{
  "translate": 0.12,
  "encoder_activation": "prelu",
  "decoder_norm": "layernorm",
  "steps": 5600,
  "epochs": 9.2,
  "adamw_weight_decay_other_params": 0
}
Rows from block 4 of the image encoder, named by matrix and row number. Rows with one number belong to one channel. Each number is 128 + 32 x the weight over the matrix's rms, rounded and kept within 0 to 255. All counts start at 0. Numbers have three digits each.
# convs0: first 3x3 conv (encoder.blocks.4.convs.0.weight, 128x128x3x3), inputs 13-25, a 3x3 kernel for each
# convs1: second 3x3 conv (encoder.blocks.4.convs.1.weight, 128x128x3x3, transposed), outputs 13-25, a 3x3 kernel for each
convs0.38:159129133135167136104101054096099071085114111102141127098170174139090087130156090118157100142139138102081093135085090147136176141091113072133156152154143121123153103174136119126078095120117150196113132151057081132119171153131102165103091135103140145119076097032131144139184125136132158130113076097137169124132120128101120092101135173207132138107145115
convs1.38:173114191172110135149122116131172106114105130115128077120090091145135128151149209152121120082169107091095092124119173125104125145103057131139167133151073092123180137134098177150090173098072136085143164097133130094107146141132145149099119125160098127106172122149050102074213082102093121094166070069113135112142115139166130114165100143102170164110107085
convs0.39:151170136064127126128108131150140121105124131163096145103101160139112108130137128103142106079145139160161129109141164128123147133153127113100196151128114113103145082143131147140109143107164155075093131203102130143106151118061138084127126155171115142098137123135108124106108128108113151119170081072116127145149118150108141140147173170191107149097116129
convs1.39:140127132165137105109135119093177143117078173111147124109151203156108105129129129139161100117152153142166119098104182132165115146141128090102132143116142103170143158138050134106119142137117145089100161114138172194111107039156137135094126154158162166092092129118104167097134116107144157134093154143151117131160143109089099103099121115119147147116135159
convs0.40:135175093039151194104115167097161185106079221130080109129113116064142121155141125171082068110208093115173133100107097195098095118107122060170097096132083164163105146092125119143131167146124151123241095055169101090104110241169040153187092049175192092116098114130150148100118103139158118131088147116189119140143174040099097116142049129227076093231149075
convs1.40:098129108157073112203128133077133137180069089215178108178177165093115109120089084119084119179141194126128089162089159106094081108130098071112130115106133132103170155174157124166148125127180153104103158155142159162063115160105176142140154197164087100140149088173139117115110128186148120125179110123145109107141102139168110160096137236125118150149067190
convs0.41:168175055124093159103126108059101187142096106084159122086120086171075113120083145145170032102132196115067149131129102146146132100136116088106104149102130121178148097075081178098170104176138115174085106158099133103074109131124108095139161132092153106147108141065115078180125088121120130119126129128125160056144224154078122096054190133133184141121067126
convs1.41:114110158175160094124071141093179110087100198166079079109127116135135078159164113152182129124167106154080107119153122125089165105142121135117147155141132104170154160133121175138110203151038060161113099099162130112189077139099120101091174071133100098151163127141176109129127159130100111117086089125155127096147140092104134155086178104121072127142182088
convs0.42:117174148149150125099114117170097143148139101123137133143121092127105138136097148106132135118074121144103131134099167053144139106113103122166115114151174140150143092136178096137157107102123146086117127099183134197146077109132108140124122158144153115120108114113142115165149128110123111133151150087139139105131164224101178141116147098102148148128110103
convs1.42:089154150123121162118108177131084139136138124166141161152129135191110109116152120107143122075113151160057097152163113099097165173167082127169124143147082105084130177135126124189121144088118222136148093222140138156132126101167091084184108122119187116070187114140102162095110162125147125123125120178105120127098106115134106172080109173157113129109116139
convs0.43:099110110116144187142128135118142149150145124158145168134095153107130111108141123103130094093127155112087171116087146219112133108164141117131119121136133169119111152108090163179109101156165128149138137148098149142094131193135095146154120104104111080136078135133203121137071135151142167163117041197147118125202099111159125128116142185138103081086160104
convs1.43:165102093135146084174170135129176139100117202074047137120102094151110107162153120136135166139088111100111135132149135136172190089141166088153089139155142056098090174135136119074124084105092124130116123165079163129123118075082183088147154109141169132133151098125093114111115136083105144094169183157124091125075133105103143118122151120118150096107116142
convs0.44:144191111122103151103121162115167150119026135077144106095119093164094110050117050106128088104181107146078134090072120157130115125151069179216109099104225134203170109119152127075113111103113094176142141148142107115100142164105006127206113073095151111142133138115099116145076108147134122110133099104177129164147142151090089099117180171157104138081126142
convs1.44:094135160112129092187136167133136158139099172084089043152112164125147103148097133178091153083134115162103129092154130094106081073134136147157159159137086157171196171081096180101136167161075129114131191073142157114101076093112092104117098211106130148041139124135106110104085081137082165133123126081102129127098122177140163134137090157118178173105149132
convs0.45:166132161124100180120098150055097161090102100141130091108137153077080125140112123106152130027107163151090159129142126132096113108193147167122139091098141119131110091139112100064140099133082093074160137107122129176141079146162083091177116122102136130108152105150084174103101115080145154153128137162099130125103143124140160090086166103130142110094105089
convs1.45:130110134118093056162116099177171139185151210147155113125123039150150123132062086107134099106132131183118074119127110114091094158110089081101133120107149116118075102122101174075113121148097097132108126110177101136141088052050137086143211094125151128133132119154111101128136168141088108107114153105132107114096135130117142140085138098098092124146134091
convs0.46:087092122159134177148130159040119087102195153100173129160159102112065104147148188098118093133133135135130211098104112090210133195210154092092099183180138129103091064164108133096092132114166155125122106110139116116106104125108144110142098175058144146130075128093134098194112105156174152146129156130099136123139170129139103136130152127112205107073131127
convs1.46:115065116098109152152116161089123132138201172136129162149095087147146111076142143101185103168155127181112132105109106130161212112131116155079118094106141124140146058090172137062130124162121118093128128129177135110132132083033158119128143114127139164064114109074140114109120120146118089165128192103076066112114103134124157156090096154096130125138160117
convs0.47:143127128125131131116165101074171117087152083095176149120177089090115157128096124172093125145076159141136104113159097118154169143130097163116153126176118153128124138092167126116127103135136144170100141084125139122097115126110136107153160181100191125122118106117160128096110138090163100147097157119172121126113133057175128081140222161202128114074139091
convs1.47:155105129129159150163140088191121096182096123111100130130127078086126103192113183150092118145173129135196102097135131211123112149149120113135116144172177100141092136125114109140149093141047138111117119182185132100104084133120089200056096138113125170108160108140133125088088128155193163050147068164146172158176139171144149093172097144112121113161121173
convs0.48:160167103154123163085132130121097083117172072081116179130093208128066178065154138113056190125124142128129113155137104083176132101096119088111120101135160078149171076179147115123145115104151120167099155155134038151132180127077129100130087131145059158164090128113181081136110149149070120065175200100104124106181094109122110097108151136068149211041165153
convs1.48:195187133133153106100118117133146163102168143103128096163101130131169085142140081151148110161118111129150119086118129133074132134176146116119114157149141118134134155119093111195104140154142077085130167156160144146110202132116146139135088135121152145112167148101130116096155093104170197167146115102169146145121147103116121114142188139158136092178083140
convs0.49:120151112157145139083113106124104148122129136088101159128154150109123125156086117121166114131126089127147125099144121133123100103149120177112167122136121106165122166139133098175107111152122147075134086112102154115132075111151110139104118098089183157120118077140147124103146127154115153133079161138082135143136143077163117119103171138108097115153143136
convs1.49:092129123104171127143089139108135136113120113135161142144157118103101059127053212124132114106219113077131083141114148098101090174108140158132144064142119124142130136131122104132169114150057143136114157125102119080108141116122100141109179102087101120145159180118112087026132086105117161125106078090106149137176104145107168077200138170098093107125113133
convs0.50:106158090096122150160089158120117151097122108126143138081149116189090099138113101145119076166102130203113121109095134130120135122037135126142157089123192094074191132116112102086144160042134169119176105171155127127110100169127088182205195134103127123081101102085145082137070135111191098153145138136140105123119154109175112110085184172087201193072050188
convs1.50:109149131118099181172094112148109152140164122091120133168154153080133184030111109079112101120186142166143133183147158099156130114156063098093096126120132155088085126112103132116049156049117113153093160147115161181161170125078133114130136119214086144042118145106164170108124164125116195131116110158082098099115119134110152148115135105172119121197116151
convs0.51:130123125117090108137069099110170094100122156100155106169140151104092153123100136100096117132136121159128151166128116126099113144084091134161145078089074076098133192122129113115121079108109129147140133097101127141104115130117105056133202140108110122127159085115104100093087126110102128087167173154122118178090078157119098127146146104107164087065103128
convs1.51:129190155128122074105139122088171093145128127158115174092115138096110104187147180133142083102156111129130119133133113097136087153103108123159087186107042117123132112117157135118095137146045139091121059111121124097091129100098123119088101095146126176123103139098144096146116142125118128137145100112143102124102159122082152191074160112106145078138117159
convs0.52:088122107158144113134086106103119132134088074119148098127098180133127082083097115131129145097128103101107200109131104187117111128105085103113141129160156094157133097167186129176107073188109121113070105156152125149094092151071097166121091104050101121096138105118124082166119145106096223110120160145084120125141136131127089135139188129140147126084124086
convs1.52:150152083095095151183117110087120124087167184161071094128160160071128105118079113091129128157149155045129137092132144092139129093116119131114138095128199054136169078047151118185170112219175137106099090116151135100128126159125158129124095104114141110180121106137106126180129130072122093151085118182133105146090136158116122134123127117144169176101077123
convs0.53:111124177136221132255112020116144113127079110134144138144137133129113120094054146085080110122150160071146089147088147071126139168175121108155131181118103126170145150135130123152117129107155132132145067135132116149147123129114104164159116155122089111092117157100167105078081119132127221108129083137109147146072115109083133130167151154119121132172046121
convs1.53:165126138132131172166137115085153125116142160150106081137155125091066154104139161201109170146164094133155125227110074036142153045118117093122126156166126093062143142148155163150131083163079214141145145178071204075125110125140095113135157178129147058147174150136130084101137135108109121156153139111130129123119134093093108118102131157168145143139084172
convs0.54:161143151126194161109073163154110094202160094228236112120125128113127099139104113139109146107118091119114195102108113145143181158169206163127103116149185179073153173101146096091073109085126097129079079105115141153150174126056114157162084110119106124119109125119135114206100106110138163148171113120168105138138146132133094166142150133155077150074112115
convs1.54:159118102160049121170160142086132139135121132078101169096140150138109125140113135124227096152106120090139099130154115192255126131078117171137112149102115133132104198128127133148089126161073108163127082094158097150130122091095078077110134121139126167105164114111121124132128103101106041161109103177160115111133112118173123118097139154115119095122104115
convs0.55:124071165101133121128168134137145087116149153105096119100087092159114136091163146114125122073095065177188172135111082219228255126101171078154077064204165170159114098080158077189109049148172154119139181110115071116117158145104119107148109108142105115106111125092150174183125155089125129157147100133117149130102125167100098095119180126165139083084139078
convs1.55:131132102128104165148166122143128125158227131082106125100078140150149149098143132130135153192141172088154101071087060151156157122182185102155127098098131091156131185139084130103128184151088095116168103075123116103149126134120204100104112124196109147132165104157080110118162112120103143170153106109078097134163079122103120137112079080145130084117101161
convs0.56:094110123188138123115159187136102119130120165081099107080076200122154137103166126105129099103144165139128163096133095125109102130092125116160152147136113096212153108154190135155144132147131088112092143105130094103189088115068157129163153153194048142106108115094110167088109154099106200155118173161090122100162095133092155144137123170121177132123163117
convs1.56:088170116132118094091191155136110192122165129150108103121084119177072191068151133118084150097167161111144161096181148075095120144100108191102152145106155051136118086169141101115170085101188182109094191104140127140142089072076123163171116173158085065133143099172112116198120047169093160155165176171059120165171117106090159126108069093137157122105151175
convs0.57:121184153128100081133102084150116091107131060120115108180161028115134109098151116098129151115133145088125087144158107087112106128121113171178202079137174105149102110126121107185180108132153148161135191152087098079084140220100185109092070134123150165153115148138079073058107115115076136108147162111081135164156179122123095083147135146116178180093131120
convs1.57:112081148089124139119136134108152092096142162180121092112153120037128135108118137159131090120110144093097174113131108088081108161120122128130168150134094122130180156123145125169107173107066140096174150192107065049137124097173129148152098117091155138140174138149051101126158136143165137109032046139148170152130159168149160093121128114146144072149120145
convs0.58:072096140201210177144161061129114093115111115153091103090131127119130080084108126148111111126119115104169109065163084161122148176076163117128093165103185158154172124103097111121102142122106117086135120100094112159075083151140183103138102135060184143111106052191112139090130094104092139156110163118083102157128163097203098079141112204148143204130140122
convs1.58:117175137145168049182124136159115149140176176107126086132127144074128075135131189121114113103178127143199144143133160158141129098121085070135100101185090161102136132156084104161140118131065150087135120126142129157115131153120118121095104115054157152089125129134096137088108135105092102128075119065146138152145152166191159085132133169134183120134117111
convs0.59:116109152124093167123163080140082105105095100144168078190138133078145106123101133159131114123102122095132101154107107143099126132076124106121190082131072189212140120100146104147113082160107196185113031111097089146103111195120085116094110075067131106137159111149123096117091100115077132152116156131119119199141146129172100065114083079043170184134166098
convs1.59:163134169104101117090165123114119133078092136092128104154122089049114071140197175168145079121146136117103044137114152089088084133138109119151151174108090141114178152136124153171117177159021166125090105107150116123135132131100134138125129130117083148108186146079126068113139164112148130046117085110126145148151161131105160098165171138108129086118147133
convs0.60:133109121114137131132142142131115159095107098172126169096129120110161155122139103120156113112127122084147136116135124183118176168160157070111082125077163094128126146100101109162112077142089094138128137219130099137099138159078164172149100117145084133087086155098171131159111099141207210168140143127096053138110164106102134133149099118119139139072130104
convs1.60:153168150116094142111081173132169144156147201125073082091114159125143126099138133109137157182169141122094101102111133129203138071115068102127154173131138066134139143128117143140137085107145112123167106147161128159141079080119151163063117135190133048134146100081079144148139072180138138117192164123091060132116146140152144096073109139111128113176166118
convs0.61:213144075123123099143110118127160125143091128086138094104121059147184106112106160101153064147165097147098137147164096119084086132092089180132074138071135136088182136120111101090142167108106102145137110135098059189097108145096098151139134146129100102081201180088124099145135129146156151099126128118178132115169119084210089124150183187047112103170115164
convs1.61:148106129134136124094107074157116150144164134073142068107126198136099088156092147112166094127139108127102105144102184122115117100097111138120082112105202161173083175142053129113146101123139152111120174166098153104094156148169103140132168090072109143110086205125123129073151138141108141112126129094128096069163155148154109094133108101138142134146174130
convs0.62:155183119194124110106124106111181086082133098137119157187082117065131109082161156141067118104146127100114147152147198122110100137136087158153116159125117124115141102091120120132142083178206134110102139120138104050130149089082143118102104070147176068122140109149124144125139152098130119196073136077183126124132121107144111075134106096139129097153137127
convs1.62:070136101104124187142132139120123126113090107151125083127113105158092115128123126158180107142160062153137137043143146103135112155129103106126137066186172163121115090104143176153125127165146197160121174116148100071129122143110155116103163191081117121042142121123140181121135093100125120127186092110139180119088170147130151136135103112082162154130101149
convs0.63:113122142132148148166170130126115108106113135125116100116119130128109127103109133118127136110139124116134106123141087138135133129106107085140159132147107134159142109127149132123146106121118160164148144170124110150128140124131113144146135124123104140140167133131150155126128164145144136137124165157120142140138137136135141150101113102112165123130135128
convs1.63:132130152069096118061096164078194107085113113160109093101095119180129124110146088141151163156037137104103128115090113131134156154113148128148086162097153082072128141089146081176114136142113128060148069156122144138182089135142077061154155118168199143131089100106145096122102111157119164134134182192175136122088076108094155116098146164107117085152131124
convs0.64:115099124179118230118096131110108126094111115135123084141163083090183068164098164126173063150142158149155127097179163144104134140119136103097095168162140135105163124123097097161147157082102093112089168130096145117098097109167149136141133092103123147106155198107117128203081051143103148082131109103128108108155166151115093141126102129141211134102151110
convs1.64:151142126146167110113152137141103094120100083118116164108163094144168145150110117126152138132168117119178133113098146167163080138090145110096096158177153123112122121187140128088117099166148086150147107110140169107110167140106158126081145100165108195141090127140160109129133160136145121152170188136183160153145103086138109099125099120153160141152159118
convs0.65:120132078096153081213154148099103146095112056180127109166113132161061118096100151112156113137123156129114178127113123108125105151134129066115136133166079158143161131057155082127121082146152134127111100102134164157106102139142078143143243104058115105152206109142124153147094129131089086095126108187109085066122140107129093151112060094149190087168174106
convs1.65:121116154154151132162116121137082106157108116078158091088117091167161142168145119128187145075155121145132102128083148148149122144148148099128088140144110094152106076165157117142136142227073126107100129097117124148122146192066149149105181123156083176198105181094118148104067225140228124148191141169178142178131130102135093086111171150163159090135185111
convs0.66:103137116137148157134152110119113138120087116147117141157124122150116124149108150129143077114133165105134125118137136152080119123166156101164120159112116134156119147111129127114132138082105102135157079109099101150216151104125131175124114153110179114101075151169113148177105117106115107147165118086103097118132115149124217160158106147120104135100161110
convs1.66:113128134109112173148110134130129114122130123141155083112145094124137122111133112168097130161175087177148155130146144146133068127161085124055122135182120119120107095121138139136141074079126166105032158099099130098162160102097099138094178160110128145094126121110107173159104067148205155133187160173179168091124089094097098087164106134084111116159180155
convs0.67:149103128120150118131127103112131122113080130122128133111140119139137133123127104137110158151128108130115129120082094096144098165108151108103167115158121113125110150088185163082091201078109119115120120133136092122128153082153102162089129106219142094169161118112091135091167146118116154069089173093224172097118103126156115092124154150145120104084103109
convs1.67:086177160091146134139125136156121116109168094148159136147143162133145099160145136136194127145136098113176106141151143146134155099094065096070107106105110085151092070159124154080124137119184114061142123104122153141178091145097173064091186151109135101164120104119102129106148128119162107154143168082194138110119138130183111111127143128129122159127109130
convs0.68:126175138110097168127166085098126127139148176088152150126130132099056200121176128123138139119130142129172086066137160107116111150130176093143223101075104115145108118104172150093174117141082171140140087141120121148112161156106105136097152115120157186200095079180095144103118127081093129094118153122176079164092139088150127086140140178144124155111113090
convs1.68:146103109110174122202146138144078120091165176107077101136131081152192145166096104120132098113138068176224161102152147122094140123162132116116127123148129184171109161081158142131151100136148147063096161180104171114144095123083167149082191069114131124126173088151163107155151104120158205157124124205113108139127089091124139135094108113127133138085095128
convs0.69:168150110138058136113149208118209134132101186142151114148092176116123134073150090121134127105161101055152186083178068106202170091131183187143147139110141166116164181067120106145149137185118145113129128111100110127091143124148109109072126147103081100148117152084116162153164131127116107100093168117126156144121091162134109115172134142135113102130178141
convs1.69:111164144115167115163155101143140128068141153139066133167120137117114082160133124128102162134141121109131097152111129164135164133091122093158137156126066129100144106134140107130197133089126130179121148095119121126173167090165121112150124133083175133136126128129119120136109090131127055174115158150124111098153093145146120114155150124131170132106118154
convs0.70:132127098160123159067127142120134104148132088151115116153138176113127094108138154162145061121158142130130125143137119150080130155129119099123093161117099117138126147149087080132147132123114083154167119107175132078106177177148080070233130096130088150117096136092152138140255137093075106119143135161134136151104106149106147120124116143174081119124138114
convs1.70:154104194117149113144083108141089171159090103097167094151133144144102056146137136130131201134124128131143112135181093128121094109161142136117146132168092148093186174140140100146093132165101118108101097133143139118126169128133169164143075233142126082166152071152132054133130102113140061118156161137137087075113122138189131110111124142087127130100119171
convs0.71:131137127104132043106145184126140117160095113133128101135153084134107120121116139112126130107079134127095184078103143101183145111181125117141131174138078175102119137119127169115108193095156140139105121141101125067172115133113111080103153171126131095097092096108067161154181131076091088131116131169134169123090101097130140086086122137131083111093097208
convs1.71:127183131148141121141144095108096149104115153097122156129104090149156107141102123154138099089152179187156086145127119198151145101133102126125129157094121124112112146145164141076159120097163126179130143144105123091123144129117113157159169092096162091131142115127133139152182152097166092118104103136157111098121063100124107136151111073147134100091140114
convs0.72:128087143139190101105124148162127124141154071167121159123108094158119151116105110140103119106089114100097181174133158051117089156149131125172144136163147088135156134200128102107122085116160123108093093121141142109129097146092140101163153080109133160099129159138066157094119073127129126155122114115109145084142113114112150141126104098170151139108132104
convs1.72:112201157124103195110150055145120111114138163116131115119140113108159172134214141114117135166113137114184150119099133151128109101151117149138107142100139172137153119184162102157092113163159093083117068136166082147159176138147101121112163078060165092171155139122140118101104173151118115147118084130161130132076106116103159128105128120110083085156144124
convs0.73:183155109134157173120080083140091134113086085171088128146120165138101102115137142148126124119101196119121109157143128101134116108126142127132127133097115114167115119147098094129101139120115112164130125087123099180138124128113133121172148099101161100108074186108145166117084130107170101108169163088062227055130083129153129081162162097102130090104085138
convs1.73:157121136126116179164191131147108066131157150102173122121130135108175110121128134128166128100155145102171148084108107126118129114178142074107067149165173134204119170120142114074147089199123100135124115105096145079140146130113131156124146140129114167130134158157094139129130083094150175157197111187154094125139147077130087124116141127123155148114113109
convs0.74:151103128121164143118134126065060100131118108130158159149091129089145173109105123132096156075121156145131216114124115095132119101147132100171123152072158134152150116106160093079109175135155145128119111141108090096090145138106117164149142141095105173089084103194100132145125139094098141136149230119134144055114131124122071139185169121153158110135116108
convs1.74:116100137155104152200167148117119147146165103146055121146093094094130072176178115132121119134157130162140112059085182103127146182127128073071146138158131128122125145147150085154123110199103139113107076098146170100105150130094144171091130170138146185139096161112105156100147058133171188192242103159143158128133088141170065101160101139121123115149093095
convs0.75:157168090124132161149139108142090103201146114121179132123162143092109094141143165097160120121074155154142173161122155133129068100136104126107121139127176124161136068104184180068183125172117163125130102163095128074135143119115150218089095146091128132152184132180111095083104082112144106148140187094133091116164127082078131130149185062164207100147117066
convs1.75:145130123086095123194100156133083127125108137148114104121087116151132123167142123106157096121169126150145166084099143136085076193141153110118090115168096199141138139161154090117131123187161115111089079145156106177112153165071113117122156112144111146116131168120166136172049081157215159193177118131122130144166091126069108105083145129103153134189093093
convs0.76:067185098128116115085085160138137096149118073124146166217137077203091123082094084197152088112046101074105135150114098082078089155129156138038161119026187076168162089086099115101150085169162144208117150132135078061072168147099088093133054077129215166099126095072122079109121065138105146140109100190031135161129173255150183062129113124132059199063136160
convs1.76:122127124082150142175112146116141121161167177100102118117099132125165151109129198124088088081146130111166110111112129106093146158138086141088127139107092092108162142165088181095040123094161139099112134113122146055134156114130087086178133084151148060106122143122149119181117126040184065122075147161176176151148175127143125099160132124126111094112127167
convs0.77:153108096155153121191153102139142125148112080169142117121130124136120180110130082070181144158147143135101134149064112144155078134127157164134074112163181149129137110152151121156090084117138104179105138100089158081142119150069132129081153132219108164146112145123200141088101115105121092141081109186106129126068139146170147096108171133136108125172098123
convs1.77:137098160170117139127117127164134136126115126071106077139145117129208120118164125118149168139118119161139184137115078085139121116160069110119130132124129148137197106165147091194172088093136146110134125118108105132146086149076129129086197120083164122130113128133077180139152164119136119104200100193205126104150097141099103112134100047121129132083181148
convs0.78:138139131128205111108090142095114255102092097134135103169154084115173152133077135152137091089118200117109119074190145083156171122141092074132141123187105166134112095110163128110089137143115169088073108156165141094075142155139123105147145124133211138007123159149071106120105104141144094097124131173158138156155130051147097097171147142139123062132093128
convs1.78:131136160135090135181121155126068145159048064243228126143098108177104157160090081165125117146117132108129107091083137186143105095192158132136140101087143090097105123177215113182164073169072156163138121095073139160103100141150053153145208088106097104153137169135071130134192151113105126118170085118165100116099120109146157154099124144161106098136123117
convs0.79:113136163155064094168130137094124098113114101122174130106115175115135133165110113135081181141089146159147099084091215153117123167139121119130146141142102166175160098110204147099123092091123147098175149158120140154094132111153136121077095173116098137142156110151158118166105100116156095122091188103114078131120135153155144157150133092154094122147144077
convs1.79:116125134128159113196093103131123105116141143140152155099121078144082115141138098136121114130111124171113106111135145137133141081128157132105108090139180069078127155133169127150167128242130132071152090113097110123169124144115126108131085126118152148152060153154122101178092131210149134153165111174150117127138133121041150120125136119106089143098083096
convs0.80:135101088183156176130142143133124125140131054143152102145161110078111115119105119132097142136127167173085104132113156163099106190113117087106090157174090135108178099157086110088196049082099136086097102139098141131106111126076112155132111129100079143106183170165130121164145135105121138088152104083147090109153183153133109109039133062100150141125106196
convs1.80:175130060100115153154107169158146172078171175073099118106158112143118124133122164125149109189102108137150106185092210125126082117132055093106064113171106094160096197099130144150086106100104093115151127128171133129112110116133105135120165101121113110106120153106114143102075098141113097067077152115163141139160115093140127103119130134150141130151106164
convs0.81:105087136180134147160124126097140112114132035176153128149108125142142152073092151096134097154114131136129182165120099139121112186134149115168127135123109148147110105055150153183095089168132119135134111141099094160086152116085135173134144113132124162098142094090180108130094172084118120113150098136117124115156188083099087137094152146141133161161089100
convs1.81:175122079148051079111143127097163137154097128108156127061132108171134159117160101132084138153132137124179120070165143123085093073118144132114132077196118110138140093123152166158097133092127132141125121116126118174120105090080179160072137135153118124096134079134111158112138118132198132104118111090083142061100098140158137104099106124119093103140168156
convs0.82:118139151139096153118146102113127057146164124207085078145083131150086144133125125161109105111101116148149068156103060158126129137112134150109144092105141174154109083123124132137132093059157123147064063163089147070099121182147129170135088084100070082151142158121092152150164171069169169126227130062156095048108162075127112125134091130079189122130092154
convs1.82:142121081147111069193120125112148159118090110181093142084134137138158088092163098171146118123148097118176098091130113153171105095114143155146165128129133126131125149140112136140070145129130038091126110107161091156127081056079216060099222179127113120131165109105137144123103126149149155141088145142110116063135125153138121121087080121143114097153133118
convs0.83:125133135067141148163130090145143089134124088136175096150118101152193130135068126131092172147170146080073124135104045142098135096101141100132115130163168117160086126072138136140064168088103084177108169121121123148145111179120092170163167094172074100136127169141108118105158161116152229105129110107070164128150141082115110141133171062089123122060120121
convs1.83:136114139107177109136088141179110162134149115096088070122143154119137122130147116124138108177106172121156119145105132143081093119109104186167123133139097172078158141119095209129135126110056095108142096184131101100156141160134110116128111108132134104109128147110140112147105170114126119170124121123119103118139112135113099106171080153079097157110144129
convs0.84:134098172197123112153125114117130255134046142125084095161108109106133118120102116127095150147073130121181111147113105165136115142149122096116185193086123141168096096089116120111104145174090093093200098091120179093137156136131117181152059127173132086152120053131188129074124151156136103081105169168144185166102140163071110130077143088125125181174109077
convs1.84:192132089104114142175167123141145143134068084173157105129147152172110130131124063159127128110175100092142147109138095125122111070119187135157170088103157102065117113070133129126095152111169120099121153138124171122096109132201145094130170177115148122120144136131146133127140125211159165190080082167096135127157148135143132134113089154155127157132093153
convs0.85:110162128156125129093151135167120107132142085169208157112134121140143098088097142137153101092103114170129167109118129116066118117166109151171108114149121113124168098146137102090122152125130119180118127165102110142152151082144101151096207130104149112113118145117097105137109137157156140174131128187156124084178121101154134124121175143159128140102137124
convs1.85:093123083109135119099121159115058128126084103125178130129126159116092124175085115099105099109120150144126156130094129139152131147133120108097132114153121160137118137086161121113165170085085138110180116145134149110139123139072122130140172114177130062122123137099141179095123169111133199113123227120109086134132133132163107147100135116131135120150120089
convs0.86:100110149140185098159085140131129089109127092126117163128090078152096130093084094092056111152107122162149127138121164154158104131101153132188077153144162133158060104100175174102107077117141065058131128255108199098095111122100138123123146114103150098102114094220113189123125115141149092162080106087085123171189177126187136054106127131155152119115147084
convs1.86:122096137149101118128148138120117059138168090128119121137108087136122091134132145102107070103192101131136107133158065107123072115140164116128108127183121139106151159116118151126085128091148140181106174147174156138070125105122077130164111135115154198155172160151108156101096075101137140094087107116067132138157131159123120106124112116083107099085118140
convs0.87:132171117214137150088138041096122079149097114158131122086193101162026138166146121173134106134166142118083069101132128209102075185202149107048074175212196076139150178120120045114085117131191107114050136125083110131178198144138091130075114123100212100130064096132167105138148144105186124114107150117204152102112079102107169133158127103150136107155154169
convs1.87:165137152135091152149109104180170105089098175156052108166108099154149109119132186150121166084158119139161071130255122141159172119040101129146108081143161174136110192120086190100091195126065127147128169126083158082094123156139136110091152151099132162066139149137145101069111139146142104069120122105110158155102106123173167138164139111122138134107099177
convs0.88:183160116167146210112090098066073118184169137183163220146159167095087087088114149134116113052077102154195172106164173210174186120111163217101141138171148147167098102056097124120100167185174101141141076089099149124194085143094126099115129115144154121105055101104169179168152148141145096119124119164085096140138134058073156114161185118111149115129126121
convs1.88:099114132107109082168111172121050104179159169137096132155111085116086148136140166168119130118202174143163089052129065145098073146209222141118131153136147153173090140101180157086155171083095148172124097106131095163123143109084105113112133088125098122082123115158138151117101143149157149107124141146142105119099125137137107159057134098139105129150152146
convs0.89:049131019219176168101163097087079104100142026166137155078090116138141124141115131097100104121137131141106130084069122142119116076113105074139124177193139101173147096167085073140139126121173104098114112188130099103049098100090188112145117131110105106062150171117116066153098141071248096184241123184064119047206178122106132102094113073154193134152133089
convs1.89:161084072099135095157126127110181108154123177156079091132091065152161136127129121138133098153174101146136115086101185115099048127142098165051146130178095103138143143160081160122121174115115146114089126103151132113126117115086170142089136140116100125104110164073134182079120111115118118091174146057100155086109113136150113188092134129129122095137161156
convs0.90:069098091165092113199183179071078109164094094185170127157158110129173130118103132121138092129138170140167105152151075033135129194136118084132123163101087135171127144138118103078120194130106119151113100105101122142082079052124214179134153158122132040077168149171081140109098095051255186133137146126100159082125176117130093140110154091158157165130072146
convs1.90:092148129182132085098181152098158173154171147105134106109129080154170174140139180090106126120156145136175132130141195064120094098143052105117104127185108126095139110113076144108139142098091134106064151150137179166155133084032089152158124142175127102084116154109141162123130127088157117110165166170082111089130065143132142135085117149106169124193141123
convs0.91:158158103082173074118137113101116131152120136078119123155152119119119120127146106109138123128142114145151137160124113129125148095087111102162140144142142145102142131125156133120127153124169095134091124120143126115078067175077141065093151132130087105132096172123142118126213135143130125174159120080110133132124137164120152109105090141140196129157081152
convs1.91:155114148088056175167074095131080141139144112049179140098185165132172111101110130105120084160114106144139122158097146067129142137181117163147080142146133144094170078136057173130115100105165099070174153190124105085113162073157163162081145120143086142083127152105159116108134129151133113122135097159163119108109087125121110154095113135097119137114100119
convs0.92:119095177169154110155090053137128124118115100200077114168059086169137114073156060134087105186159097094058127106054122068107189113135207134114117146140123145079135121156068074108132101131124128144152110156148115200042089136142148183088079132097167158080155124124124128107118135126141149149146122139048175153148088107141103089092117080161131103120092043
convs1.92:120095139112079143129165136129176163152146102090070083134118145124136101090156144156135095154142108128144145105148107109129101154138123167132128093108094165163159145128105132103116131100104108063184074148129142146047107122130092134192111128131118118087135118153128111128149132129140146118077140135131095132123142109135106069074112113088141139154118122
convs0.93:094139102182107195200138121117130088148123097124106141177108121094140106148133081153079108133155162196148115087121116087090117176122097143148105124133122147108146109117112100142132113163109123134109115098105111167123144086122142139142190193081102134110102134120139129146137069139147159121170169119099106085074172117133184104141112083141152157096141129
convs1.93:117134144050172151125081162097152142158154176152112098117128162159190139076156121107127065074147206098199102185148201127097164043117023087100115124106146078133090133078080114099107127153097185124082163131129188128147102109067178136127158125134114137075147133123121136156146119136142117142112204173113097168159117110080141131129136145121130119139178096
convs0.94:113177136143110142128078127142118116088112165162155091136118104127163147180079091123168111142110127123105107119125140119144117158116123094154128135223089143068082124116140138174092142109117124081147127124145182120112159077152121116153166124154108103133195154188110089105108069096105195125160140078126108158189127138106139096145154164107205119166088089
convs1.94:108145118182141113123118107146151112108102132089138050122106144112039101119168138081138112129159144193128089104103107162169076100137170186178109096134158137143164125130110164177170151130090140131106151149129147133097127130138076164122141157106102172093133106103106128128163113136085168090130082102098093135150139136149130127110133143087115170140156119